{
  "tokenizer": "word",
  "encoder_norm_position": "pre",
  "encoder_mlp_ratio": 4,
  "encoder_patch_size": [4, 4],
  "encoder_widths": [64, 128, 256],
  "decoder_bias": "qkv",
  "batch_size": 64,
  "decay_fraction": 0.2,
  "weight_decay": 0.06
}
Rows from block 6 of the image encoder of a small image captioner, named by matrix and row number. Rows with one number belong to one neuron. Each number is 128 + 24 x the weight over its row's rms, rounded and kept within 0 to 255. All counts start at 0. Numbers have three digits each.
After each neuron's rows are labels from the 100 images, of 14976, where the neuron reaches its highest value: "responds to" is what is common among them. Only what is clearly more common there than usual is listed. The data: photos with spoken descriptions (Open Images, Localized Narratives).
# fc1: MLP up (encoder.blocks.6.mlp.fc1.weight, 1024x256), inputs 128-255
# fc2: MLP down (encoder.blocks.6.mlp.fc2.weight, 256x1024, transposed), outputs 128-255

fc1.479:099172122147163135103114124109135135165075107114118099144176139155120114120130142140148109141121110123095112127063149126118160131131128149082144148105163129117162121181128155139068113128158181137150100121141137147111174130130133139128143094122122098136118102118115102130096177134138089113115112114192149174104110120188128138135142114140127099089173117149156126139133142124136121156129
fc2.479:192128131148117125120133115116120162094096119123108161144167122109159119122131177184112128158130088140086168104132171092096111117137127149131140120128098125174152110142163190086121115141115123158135134129134110121148084089119118137139131112141114111162151139102143111123088128143122141106078146109142128151113086157129142140117098121165117134176109166133137125110120137108079132102140
responds to: text has "water"

fc1.692:140189133134115119082171131114118107102115136158091132117119138139124175125132094105151139136108137083068117135115103148112157146107173098124127133100142148114103140130134148154128156112108186088136107123158121128100111088131117144125124099140144108135169122179129167115133079120162117141112128131123098178093107111081142120127133123120140105093124147144128133132100190121082118124110
fc2.692:146097134152118149122108148106118147120143194129090140093151118104119119173139099097128152131144101148135137096136144135114191142156076106098115125111126159111145163143119087124140086107093141109129107092116129155106105162100111158110125157143128101120130087165116138109160176109144143142134134111110113122119080105135106119076128129130102172119131065118149133120101181113133166095158
responds to: text has "food"; text has "plate"

fc1.320:134120214131159152134121091125116159158141112151136150094099082132163151104122163157151116113122134136122165137123078118113133150077089151124111137154091153175073137167124115120105089100118112138118132115137144109089109156144102099149151178153163128107135138137121114128162118111120137114160098125134117143129128123124172103140106096159097136130131109147122081109102136117119118136140
fc2.320:125123083149096099104066120125128125117104140114105163133123145133098127104102136118110153104145140155142126103146160123089125123138139177129104158078100123137152129134119160125117131130140096146107140083130132115111129100185158110118158136146125087143137163151116129133162140119110136143109122121123132079149165140130135103135171099129105112107110144157102122149128171115135113105185
responds to: text has "woman"

fc1.365:092102143171123163162126126131161073122138099140088138127144140073101116166130124085135136097109124117130100122102141103125110161117109171124139123166167129115140104148162152151162099147103103109175121094168134110122108148091129157156142115151142124097139161133185115113125101157109115123058156129109103154161140114130084133117155117114141158105146125107150075129133127157122128126126
fc2.365:114160111100146147105108165137131121126148140150122158103140105144139105100121114134118128122162129092113128114149120084079136139113119114184139142149095078145106136144137122128127162117121135112124094171091123135114160114149096123110149117138148120152132108073154086131105140110161162120143111160152139104124124129124118078124116113151152108117147114129131137118151175140105103132106
responds to: text has "trees"; text has "grass"

fc1.317:094175110153122168084170107145076123130096114137128135142123156176095116140119150149109104093139098160141117143168123104157122105121157121129152113128126133130146143133166106182155167126133139110119105130143117134125123121162164137098182100110117146127167134107122115149088109115100117130132163156123129140139117137129120195117104123105120107110120141128145103104146163160153115136112
fc2.317:142136137140141138129173119128097130169076098127136113145088140157163137153134156117125117134150153128113130131159088137164131119125170096098148118154093132131141135139131107127108145110139123105071157161138156138137125108201154138128136100143087148103078148139142146086143113068138137106143152161119118086093094112113153164167148113090113161102145119072135169123091143142103126170126
responds to: text has "sky"; text has "building"; text has "buildings"; text has "windows"

fc1.189:169117112096123143139133155141095164104134128119146113117149148131096134096111121155153131103129165118167094151151126102125103125116129106110155134124192148079105151118093132108114158122131106108161114137127106096131104121132133135148156145155137147125136122091114114141143092143083142133126105165116122126101120128164119078121116141121085124160150150118123129166134137156148137127159
fc2.189:124141141117143118145161121118133145128134157155080119123132107132113137125120097139117167104089093102126167136153171149137132164126154141125148144103133134111137128129136139131165109109117180141119117073159113125161153094156117124118208120113056121145148168155094152138124123095119127120117134144167097130108076140104185120113153116092122140103132136105136129149115106107142161080103
responds to: text has "wall"; text has "table"

fc1.13:129105146133114130099100112120154128132132121103103116133147122129133169108127114119167122138134100105113126122129093115120119118134163126172155096136116134166106092103128143128143083128137140058091111075117093178133130127154102100129153121140138084116136147120146166100162093133142123164170179097141167140160146113109135130165128131117123148094149133151087184146111074129174126103127
fc2.13:153145093126119116075127143137136156119131158135130105133159144180098110111159153091148141123120112155109166058104120136092103115118118089112122157135099134135145139111112136144135113150084129087171115174162123139112143183144102161133128155137107111123145112144121162098106139130133151160155117147124147144180129099103151128095132177090158075086147084079161124118145121137141110105143
responds to: text has "sky"

fc1.35:157113134173107092113101135150103161152147120110120129153140146122135104136128137128174105141073094138125167139114155151159114142075141138148115126105133141144094122120137117178157128107120133085093138124155132124121127174101132139178115141108103093136163133092119128090160170145146177148127163109160115142124122157156113092119127167114102147178115140165145125119126108098156103129136
fc2.35:120173124141116173094102115129132136106117144143135157098131156145096147111138140149139134151142125081122090140131120141103156071129086161115162148102104136127127121150150141118119125074183120140136112102139117121122131117150144121122095147130083093157137160129126098125128111133078139133162124134175151134118099105123115142156127096132113122113109120131124102124138171151120109113144
responds to: text has "wearing"

fc1.759:163135190160147094109119153122140143058112124125121119107141118116124140160095096113114098133088140142119114106081119172142166109105134122134104127088085154119148089106140127114117136135152132111180161180126172096141125135144151111122136161139115110171119099151081129160175145144117122140189163128117147176152114151100129146105078169141177112126142162161105134140112112133102121155102
fc2.759:097123164133132095138151139103089139103127133115130105102189151159109105106129145094124132165150110120123146116160130120127118106097134166120160100105122160089136135197138119155138129118149108123124115145151076116110097120102144138144171134087087132088083118123115147134113108102114114079122150128187146160130100135150121095058087132100085137135118137100095117121159121127119114129119
responds to: text has "text"

fc1.61:167111122096138121120114092103135135174094122121124101077134181127072150157113104096137116110075122154127121105128136126160138096134108157131103133129159131139070133162113139136134077113133141152166182145161130133118146139113115141168093120138114132154143093150160152147103120126071149117121129096143111117113110158135088137153124143168112113122173122126108145131140111122138125163158
fc2.61:099154092136157123124071145159129128153112140103125138109127144075131107136152117117091120147142116168105130157162156122115120120104138100126116131129150137088106169145132135161141114096146170121101107098104116132140109105101094170149158104081083108109123137139122133146200114152135142115112158140145119138140128113159152118110131141099097116144146117129115125137135132129122095141132
responds to: text has "table"

fc1.432:124162134089160129163147145161115124122137108111106147125118124160135127155087145167107121095066138135146100127139135164118135102131130104146137140144150111117154158111084116118123118149102165089075137167134158139110167108161113179145157161129088153113116110122163131129156124105132128132104092132143112134112145111144092079162125106133164082154126126097184120143135124141081136088145
fc2.432:186116119155114141122144124165149118167119155138137155139071135122106126109101159148137108162099151089133193129156124138128133088106119176144107085160092161102148098112132129103139143118133117127154122104102144116142089131111115135159131135139163118104132159112128155104125161119147136177111166125116141116144152118131131127114116122159156129088121111128144170162136091148142131136162
responds to: text has "wall"; text has "sitting"; text has "table"

fc1.11:119128116125099107106169120155167136080085156137121130091086119125126143129129144123143167134072201153082126098152122126100152165134145092129122128106151144150130157147123125172146113121131147158097137167129143129130116097134124162149121112155144164129149222132133158100136109113118129094105141166114161147157122151103135120089147145131107122099140145116142135157127073143134116177153
fc2.11:158125160147130145142096104127152116139144128156109134077092152186124143164121128083119159108125095106144144110112180093120109144082173134130145149131136156124145157165156138119161078117126187137167148141128057084095129105142114128168182076095135141125089160155131118129164129125134077142096123119114152076128118122156115100112147094112111112119157142091079119133145135140116113132147
responds to: text has "woman"

fc1.253:116118153140173153143137148165102134135149158162147112120065132146140084103093158128160098146119081115132113170098153139129149154091159165120135119113161160135093140116088075129096147118131145109143099141145120140159093122145147095110160130129090129145110142160112150116141157121106170159101125134157120144106168141144153144157112119105153141109148132164137094161158162104103122127099
fc2.253:137140160135091128131150128138103133164072105130132153128148111112107112099104144122138113134169130158116142107088146124104186124137098174129060131130092126125167131093148129116122124112107103149125134119138109121095119169144164105121120158134083122128105120134113138144134163130073138168114113145182102119097113111129059164133120161139174105130119123104131140111143114171135154093143
responds to: text has "color"

fc1.446:105179122140150094103133178092134128137095105105102135131141105164133147103136153141184116122119074127099107162100119099113136120149141153097110083138157146126152105150096128126110108125124135145139111133151159116095152141079155153126130155147075093125138119103120148171108159146122110143152147150197121098109159112175138116130110122113131147147127137121166077108175158112128083132126
fc2.446:156113075141136120097146120130077146111122083108136118109138141178122147123104150139136115193114086120094116126137142121131135126175136136166154149139100153116134104168122156122080100150168139139120093137113118124118153124106142157139135176137173087128146134148086110101149104131121135158128131098123156153131100102124124156145140089111098157135122132123160145129125148121113089131121
responds to: text has "water"

fc1.59:147109144100149118133099158107137086113138094147095114099119129126119167162153121135103166117155140119151141132127130154084105124139153132117089175148120102115093162183119154103120163125118151112115164125150106145118133133123147139157088136115146152157129130155132128080108103158124112116168122123083118115137076121175114127106085108139152153132094162143141115150121151096116095126106
fc2.59:119138143159130130040092121121115141145162116119115147089116102115116109137093140083110099147140145111153158119124129148114107107148099153169098129122105151103183118091152119111106133076113118127159177154094118118140100135138157139111128182137205114129132159127094125129164095156180108144114115107110175097139109123128128104140129118141091122139111125165132147108126100154105088125122
responds to: text has "wearing"; text has "woman"; text has "smiling"

fc1.243:177136092132130118095180116112169126139164147127119126148138120137088115121097130123087134150115131129129173124114156118112097150201105163113153173112125108175129129170131105145136148138168102124141163136161112127130106124120105173136129112135139132117149104177142143086176152095127104147145138101166154171133103167144103091087134098129126137142150148104107071141145154154146115141098
fc2.243:102125150126105104130130115090138105128074131167150124127119132110185162110140162121109113110094119140128146107138100102112182076119125142147131134132103122105165143144131116130120103121106171125115133124084157072141143100152137119113114118117092076140117137121118113103118143112124164165138178125128133158147135173130153130093140112094135132168131150133188130165115156094102114117110
responds to: text has "sky"

fc1.50:103103081116155137120122119148137076114117134151120145123125158152124154153147116152100110119126140103112149149111114101108140168097090149149131127129127108136108095157168150158102078152130114156146120137136138145110124139142118101120078126134184119109096114109135146115097108119145135111116083138127136139133111092088109140098131148151156126143136115110093103093163166164154109149069
fc2.50:122102135112136112145107111128145148154179091112115138118145130092138135131124115126099152134122148096100104130085153143111092127127158148146119168157129101143116087147163126150172166114149116115137129139150165131128101103110114108129120147117123153145133139136150170154145120152148123127085092119084107117130091121143071091116094156129164130094097174103091107128121119128078097163126
responds to: text has "trees"; text has "sky"; text has "grass"; text has "ground"

fc1.73:096111083166107100150138106117142123163095155084144120107145103121132103099116091130133132124127126146083154096120122156151097131124113168142143093097089155158115133156107111107103117138111155120113146165155127075158159140099144139097160176152116101145125130122107162154107117159108152134120111138134126107166132161157085169160162115122110104133111153083161164099139135158105120144113
fc2.73:094140130129124104091131148132095151144175137141134097124111165113143124109138164116123129138154131158095128146136129096116149138109139101111084132161114138125127144116159172136133183143152122122132132106124142117079154135141121096158097153100125133115155098098096101136165144133100104119144155094137123171145147122111162104140163108137158089107141135165088106212099110162098114091134
responds to: text has "color"

fc1.443:158126148104127099129180169093143154143149142112099137087110101137106138135116098153091144084147108138135140112152088127108138144117160119128103168142109122165094124099119118160130133149099165124108113148159098152153129154123146157131158139100131091135119154100128164136104100077102164135124100119136138106172096126166104151126113134097122109113107110110142097130168133123140132121138
fc2.443:168106119130112156119156111150106151148178140119153136140151131100113081128094130074190147121133128117139097134080144107124155105124114166141157123146143122122156184150161126104110137102144140141124148110081076115098116159145137132139117123099129151100153146148129119067202151126107124135119109096113136125131149114100144142153159120134126114110083156113122141122106119150116103142138
responds to: text has "woman"

fc1.716:071141138180101085153122142117135106125131133124139123134159159125124098111152155161119121149167201111124120126121113125109170100143107110110096120092122106126120113145102131121108108172153170141113102124139154134114173129166174133153142111119149138111168131115131111101154170172139097146144131090152125149174127146128092124155116117084091163113127143138151165149153116108127139119121
fc2.716:155121118131128125096113135084113143097117146121100131168132106181141139111144112109110150188104132132113108127156139117146093123138133103123123134134077159156133119171121136108138134111133068152133167148129117144138107136052118165101149135119113105170181114130161124140125142126112128092096138135163087127140151091172123116091138149155131103136093182085106136132114119148106120139101
responds to: text has "water"

fc1.439:099187130121166128147128134133085105119136160146155119125122153121106110102102101143119103119124133140085098131087097127079096096122111130136120155106140090131134144161160168178096112106149154147122126154121130135110140101107140141100115135111118139123160130099140129129144163125107155136106155127116120172153188124152136176148129178153146148143111122102177091112154139130120158091099
fc2.439:172113092132144131112136095146129108128132111122151144125145108090115087125137158120098112139124149114113164165136115105097167111120161136174099149175164149129136137137121098125107082191104088192160144131120140127160089135094110131137149149141221086183141169139118112101116115130118166149123121101097092138127100131134105100115104130134177121105131185155095096119147118163130136108105
responds to: text has "grass"; text has "wearing"; text has "ground"

fc1.105:119148151120117145116137167158112137113098158125133096103128089137136131087096157124171091147123138076160110151093182152163141132127139100172129117150109162125108114110152168136124105138164138108110089127084074091144151130105149138134130093136094119136098103119132128098133120136116146162128146122098073149104140139099125174137126120120115099153143142175121125142165152168136170099109
fc2.105:098116107119117124129125168072134118136115193169175117115147129098135118085109127114111142167112128128108104176113116127167122140108157144089136084144136167147086151134074111171095099130144087134131121119095147097136144149128139118106144144128117129093123083097128104173096171121107110153144137151150125123152126142123100129134115066134147142124128112164136107137127172146098170099117
responds to: text has "text"

fc1.714:139128126167163080098132124119187124131103188113096154132104136099148142151140098106119125149098138128144166089120136092132153135127161146113140121152117118114134136115074119150139125135157144119120097096166110126069141155132102100111148155141120069122128137121151148118127125083140107153129110159163140173112107175146125172143133132117130144090132092114098152131156108108113165086138
fc2.714:144095120118120152105154122111180151125087168104154104140176129120125068112159131195148166083111138151117123088120119090080117124123120114125143111170099158145098118119093153124141107152132130138116143115155146131137178179141117165117145118155131120126172112160122149113124124139118078145140152133162167132086153100104172096131105114122080092126177088118152135149147093124155146137149
responds to: text has "sky"

fc1.413:155122127144150123134139145142122080162122088148097093147143141110120141136159117138129118108099145116144120112164134171092155169099117128188123117141138129167108107145133135155075121126166146136116124095120131114154155147129122096133096112139153155132128118057119087159120135144148149093073147135103119153147144112124139138131095150109141126077121190113143148142140091124117126102100
fc2.413:093122110135109125138111164195126109155145128119134120127104100115081123140144122089102157161100108104139164127131085115150134148092129044134111127111111090113146147135143113138174093177112129153128108080164103200144145098114131118146161150143121166170115100122156155124116102080135159104130098145131081110093104111147121155103170138154122104148123092133130135127132139135133116138099
responds to: text has "trees"; text has "sky"; text has "grass"

fc1.499:163132141118120109091117119172138117149127157121182088119097112108129134185117169053144100133081097112139122119113127143109088090159154130140154133143119183099114171154162093131124154169104148126140165138114071150138145121145155161130190058135119121103105141119139141155118091104142136119102105155150149119094103137165109171148117135134117079096094134134142151116105113139117138074129
fc2.499:134132139130089120094093122123093097164125147104145111122126097126150137125101147121102099161143132154087123144120161144163156108097103149157091126128121145152158132089139108165075127120139126071125154130185133101101128107140134144111154136136162149138152144151146129133171130155175070146173118127129096117116096125114130157092140099134112130105142116174130141143133101114133124127107
responds to: text has "wearing"; text has "woman"; text has "man"; text has "smiling"

fc1.452:150107119132129154130142105161147120152128131133122127145107159118108149101071131152145150116137125128100170105177093147076107122143139142119128125127095155122163152136140158136089139108115158128093120104123111101111093143123134138167148106107140116115110098133115126157150102162151153145148096156161104109091145171104122116136119124148097145123165140154132110118101129147161131085148
fc2.452:095152102145115128112090145147099097122113177154138114134130149144144148159133156128159101164145111110160110097093146142170148127134116109136086117135174113150119156145096100097152143107140159129150086100091123094133109137112144163120142105169110157138141103144158157084131114139144120106164168130122118139132121147078148099088116148111129153104123091133182133109138160061111127111138
responds to: text has "food"; text has "plate"; text has "table"

fc1.572:105111115109106107115154162137095101141162123133100096136159119085102127143137106148149095124126139102071110129093122092081108129112123120158121159128156096100133137158116145193137120113110120116140116167109118111080116127146128150126111097132118106146085148150165123123154168135167127121146074154109100153141083134156151126103107114174117109123126088129102095113107161113159171140110
fc2.572:135103164146113130117107143112128113132161079118140168107161146139119147124105159086084122166139168101134132146118143115105089133098114153145109140126078056134128125146129126127153157132143153182086130127103142095112108131155111085091130147104135147131100125134174192097137078155123148123106147156102132099130097129126145102095148118173145163094133162135088108131147124114075104141122
responds to: text has "grass"; text has "trees"; text has "sky"; text has "ground"

fc1.156:081135119150164156173117132104158143154133115189124084113094093105118083111139111110138111161114138108111143133167146139125168139114123134153096118147157124146159067103101159132142104141137139104125154142120138151152124079174148109155106145095135083143108086084160117154124132134102142091120137190111080133125154149070126097123160081172086117098074119137181125147151107133117139120137
fc2.156:109143125117103123121088117123129146113098110121089141113147157170087132142080134099132150077146138139142152122118134117149149107102146131142098106103101077126106159136149105146115090123103129155135133103111113126122134128102133138140145100138133151097124117117149138088069131125162126131108130112136115146123132076183128157158119146136144121138147112113134148119133161115103088164095
responds to: text has "grass"; text has "plants"

fc1.577:133153163163139174117145125135146129103099115088144088111135082124111087135079139140158124153118146164132100153190092080093128171130121146155112123131109168136118103142137119111122133154180119134109102081117092111112125158145143120116120104097147175139125098134134125069155121122136114131127141164124126123124134123109129127117166167125102088130114130107153191117146147172105149129107
fc2.577:111138138089118146136138145102134137111121158137137150131114134125110092143094127116129104129137085151131169110144133106162131161137118147127155094123114082147098138109129084162116050142130090141168111138112150085097106141122149111105145132141090193134120101110150109124106156075113138133144099148145114115148145129138104133108124133131103112121104179161136141124199130145136137128076
responds to: text has "text"

fc1.332:147136138121143173137082122138131098131134169111138109104095147136097106061119122138135105130102114184132178121087174106116133122143132126106152153095158093181115148136113108123107128083107143119159141142092142143134168141098147150124110091159140120147114134145138099105150162112126128095098142095103131134138109141143117116125135154148102071119133117114153130148145150136135100140128
fc2.332:115129132149127155126146105141121134159106089180155126129129164101151112106131091107149144116151135144122077145139113169136176071122130165128145136138167139121129140129128156121096129109140098125094165143126148134144136054104087142129148142101125111141121107143108113171127111109107176134107107139187129098119172150124166144109123101109109139123127137149092114082100106186123109114144
responds to: text has "wall"; text has "table"

fc1.31:129117118153141139090145182130138124113080124100061144136138090132122098113122130198113116101110099156136134134152127137189120118124134181107124148120092115112148129148122096149143149119132136125130142125111120144156121150128105145168128142154144124143132120093114080112096137130134110137148135074105126142103118140150137130152108093102116118128154090140117120094175157176076127190113
fc2.31:174115140093143116126106103098110150117109129063147162125127102118123117133064150099100115119119143135110111130185114123146143099099071153114159101125129092102142115097122131073122132156079156092130156119129140113163149144118122161087130088130127124090108139124120098144131155088139118110123158112151093113074120137147168159164101127151122156114126118129131132133058136160118154138082
responds to: text has "sky"; text has "buildings"

fc1.483:114165134130155146105146107111182159140169088145092153129112152120078133086133156106114105149149092133149143107111136110119110131135111143109130109112159116105099171117135118129110129165131081143137143110155122102091160148135131126153093118117137113133154076089134154131105147148130102099122100153114151107118098115110160144110120124154120173170140154117160134074143134125128095116172
fc2.483:143127144167130136102130150096117159152150159163146115109147122075101121121114129187131126084103134123139134101140115147166103143134109132136159115168076101154124110117150116129151131063164169083115098121110101177139131142116105108129160107131100134130105164112119148129113103083150097112145119129153069143120137140148115120136117130157140117099124101161152093110160141096138156143135
responds to: text has "food"

fc1.687:109175097147136178132097157138186146140142139126131161160142135165115152129096140169098081110089120158117145104125084115125119102138110124126139137134131159097149113112135172129134081127158127111137130132115118132183125102143149118123145124182118128134162119115134134059099110121162155112099120120139128111078127096178119128115158110123109084100140127193148116149135118141125140148157
fc2.687:153093122099134136098153146156158104128145124111153157124085116132156081161104111127163135094118147112116131131128135136099155128108143162136156102144118118073121166148123132135109146139136125144107097128139156120130151147153143123148113182132115150098083129135139112155136128117114095115095122152147138112156119173117127082145127128161130158139112122160084152143103142136116129148089
responds to: text has "sky"; text has "buildings"

fc1.270:118163178123136160123120109156158139093148132154113077116080101139161126155128169111108113116176070128136132156139143114090140181150115164147115162131115099110109141135174133130138081125125111112138127144109130147145127166102117140110127142121135153083117119068111137142155135103132162170077099126106167166130106086159144123150112112116127105108149108121161123166099120133106140121143
fc2.270:106129129155102158123167133080103126118153153152148145082120148135125135108105129103097113089116144121139164150158114147109160126111163138135128077147072107155173138124140118145148113123132121148175110106108096123086128142093126093118125120168152128123137177118101129133112159112129126136148176133137115130069096117110115138107124130116121097147137100137132111083123155117137138154131
responds to: text has "table"

fc1.68:183165158128120129122126103141086113117141115085174092143135072141114109163151109109129110146138153098110093151140135116159103160152108099095107129099130126118138098165174094094153154100108145152156112103119172152168164098119139133115135147126121113124098106127143103135132137128141114134128117137118142148088127126135129135147151180101126114093098135103099119144133127092123093170141
fc2.68:133059138138150142140081142149140118112145127161101167123137122168113113104113134100117140103133119176150141163143090077107163136083146128115132131186119093102109146105159169133123126131124109132130130121118129139095130138129153126118120109136142163140086105151148086140195135053109103142130129131116121160144131163107138139127128113126175161079118138130157117103109101163127179121156
responds to: text has "woman"

fc1.383:125121110138100125122115101148128105140153117150109112119126085169162103143154142160102102106121186138148098116142079168115131114129108165139118162130105112130109105144119141115075151149090095093137111137084119156160131157162080117132116157115140112142134125105153116083171137133181123164132141080111126117125117131131165129181127117090110044137136118137117135126124135148152136143140
fc2.383:120141109138085131128101144166113137121141116114103119181131152116109144116166131146134154137108103148102125080111121106116074111139104126163124145138132142173135177155120142081162101174129157112126133108159111110152119122166127156080118136165141114145126124102164135114120120124113127136159097055147134162118108094113112161132171120141124150130153144113147138152139114187171134127131
responds to: text has "trees"

fc1.107:146124138132142131161132091095101134106101124133097075136108130122104128131123152146151147124127142125153167151123208089140152137100135147108132173095152138127099139139146110152149153119161071147126147120132146103100128137108148123106100103125159133116153139118111158149150144113095134097085138165086123097098098141117096102131163153143135107083139133105142142099119117122094121102150
fc2.107:131157116119120094154150138138108159157181129127161140137137155120096143096149168119135133095138148155138139165147130166121195135104180136119089117138133135141139121114136160156119049116126115118132123128116121113112106122117082117121113159110128157151167093143091111156168130151092164146095109156124113151157170100119133137152138130111119114089142129159111133121163118127167098092126
responds to: text has "wall"; text has "wearing"; text has "table"; text has "front"

fc1.287:121114129169141108158124117161094103096165141123136126115170148102111159116112095109150114139136114134119152183103140152158149116144084134120107150117124129118107156178134121172125134115154099112105134119129107146100137119156107173145166190126161149113117135142163188114143157122139153133099107129168139115146137120139139137120092158113140107096123148107068123158132146139170173114149
fc2.287:161165142113107124102119133112104135134132156133131126141127166107100125147125138071132156114102072118151136154123126141101162141123162129133143101142129119146104125127090129135143123098148164100100095092161108117132105155156166108108118111097075141143148116182125143125138139131112162135118123134149093135150132141154128112153197165108123118104112169147126144164116157115116112114125
responds to: text has "color"

fc1.706:134091120133147160136095108148146099154157156119136119132147146123120145099167111114146149162133105176147103154157115157157110144145088147133138138176111121135084142149105146092132094144099134132068102147086096146138138115089106154120088141139132116150153116097115144109136152123087145146151174111088100119157136172123128130108140091155115134097105102121147161138146170130134139077089
fc2.706:113075121102130151112127132094146150162116124117120061111116121119132113151107133102126146118149146108140142119143110097114171114180134138085111091108118144135097103131139151134110101105120134092178137128106161106088105111180140120144111122146123112128136137158109082165176092145201119108142112143174129106120156130123125109123159131107147116111123126121133106156121125147127167139119
responds to: text has "table"

fc1.531:141091073148167109139093083157109092144098111111164137123151157123128135132087117083118119132103129107116104117184187098137154140110103116186144125128139102134143102149124114142119147135150117129123160141125111161130142125137090099149142125155157135131129106142154165118097109100123097086126104115113128106112122137113116133102142116130142122135130122138119107117113156153151098128150
fc2.531:111117107120120121130143105146151150153165090131140171144107112135135120111159078136137085117125136120110091101120099142104162121153139115092117115127145112128152090106169112145164115126101144105145168163133129165109129097117123090141109148165125150120173124153165144153113146166161155135150117081072150144102089121114134105148096124152134140144108109116098154146154155155125108172131
responds to: text has "trees"; text has "grass"; text has "ground"; text has "plants"

fc1.385:095164158104125145143095121161123110139132147129154124084180097068113167127150112163155113155130138160175132105101146118109133096144144161117135124143160135122122137139126164131176123095136135118166164141183165097133113166101119101099102109099084108175145101114072122175122152116105083096132109116133088139149141124140123133134126112151170122119139133077125112136104095158158141126123
fc2.385:104154099112140136120089121118127107123137171097082115133181140091161115138117138125170118150126163135107159153140113107122149141140121107122142133117151141107150196104157168092122128124099120131119159125099132115166107130110083147134126143128107081178139126107126138109142112141143144093099134124140177130154086130084085162136139118129076117175136124129116138110121146101139164136157
responds to: text has "trees"; text has "road"; text has "grass"; text has "vehicles"

fc1.91:069127153147124175120113147145153120159141106122182133137165152119119091116160116105138093122129145144152167159135120124121134127102133107147104101099185104112125110119121115127118142076125136119108121100127109128150150108131108163149149092169126158133150099162186124134167133125108107137184104163119110114179118140136131096118171094132151116104149126176090120146127130130142163186123
fc2.91:147117119100099134129159105139122155180132142112131098133119132097111156128109115162096153156147120129118133125092084081135107136164119145120156120118124153143138145143118142137136153117128111092130090134145147109091155191144142136107130140133128109071094165083165127117101139137141159138107094127122138130119108145150116121092127133105108129134163102149095215153109112100142144100141
responds to: text has "trees"; text has "sky"; text has "grass"

fc1.599:113136123122164121121105100130097124102139121140143118132139147124140130119109069130140177154137121126131135150107142128130122142105113145112126130109150175145094116149129101106132121115156123119102161116138121107163103128140134150127084171136114115164155123165145162145113129102122140146116102135153137132142099173126089131075117123149160146137113171136085154195166160151155127124131
fc2.599:139140148118132104105119116064156100139121141144165131112144144156129137119134134127137079069152103114127125112150134133118163111100146170076093131121162138173138122160162127126134119078147092164115123129110121133112130125113192103111123151127089116124131092185156132119153138118106152115167129159136083103143155163139147127080108100136126133142101151137111113123164150126079152092113
responds to: text has "color"; text has "white"

fc1.217:128117149146100152136155094105125104086126137159081121150128091119143120117143133131108098135120124161091166147097167111141182135135101167109122076115126181161147144155145079123116124128154155116112079135112147077115173145118108112105115163115117102121108131170153111064151165149117121119184117136131110171086164119122148125129161123165139146138118148173150136098140099117096143107156
fc2.217:098135114111132136088146086093149133157182103096091141114153113117123097123143132096120136116116130110167109162106128161182137121119145148115115151153170119124112127185117146136082097110125132146137152110098114137114125123109118163154138128132086151111113100104108123159158128102106124134141091141094106137114159117145106149151059154119186102087152110093099109124147136133192189086129
responds to: text has "color"; text has "white"

fc1.219:160147127173108104130126128123128108145108140115164085080117120134125086173118162111126111155145105190113125160134128124119140108151122131094153089138133162140107169163185096119107128121147162115118107163095107133137116098124131162163160137132144105085143166107164124140126130107137125109100096138104142123087108150127147167112157156120107127093125141142158106131146116153124127114114
fc2.219:128127126120119142092106153136134122129122105126083143110126114168116129094097106137089144103117125099086149139072154158175159158110163152147146149075147131164147153133106140144134123138146149118128140116144148123074128124119148136164118078171100145150114140161178117128159127143115081101152118128101105082106128136125137137105143102115135151123150132150118130142121117118120144123094
responds to: text has "woman"; text has "wearing"

fc1.359:150137127143106138140145127136113141098083114125132105156159118170146149164107139152085143123123127111090128118089111097107160141112113124158114134175127118136152196121121155168099097119134108113172166115118132134152161162147142104141134101110110086128122135155070184140103161143128150128144129111137133173112129098112102105136147101133110152157104169143126116136081116168104151141150
fc2.359:099097131109123132091125166128105105159132161133180127121124106081130110096118137096111110188144140139112169121140100101148129101123163129076164136112091114087126138141098147155141086120142090137155088155127182105122151168123132114114146134136092131159102090161156131165090161151141161131096123175140093096120116142159108111129131090116167135122116160147094105127140122109128098130106
responds to: text has "color"; text has "white"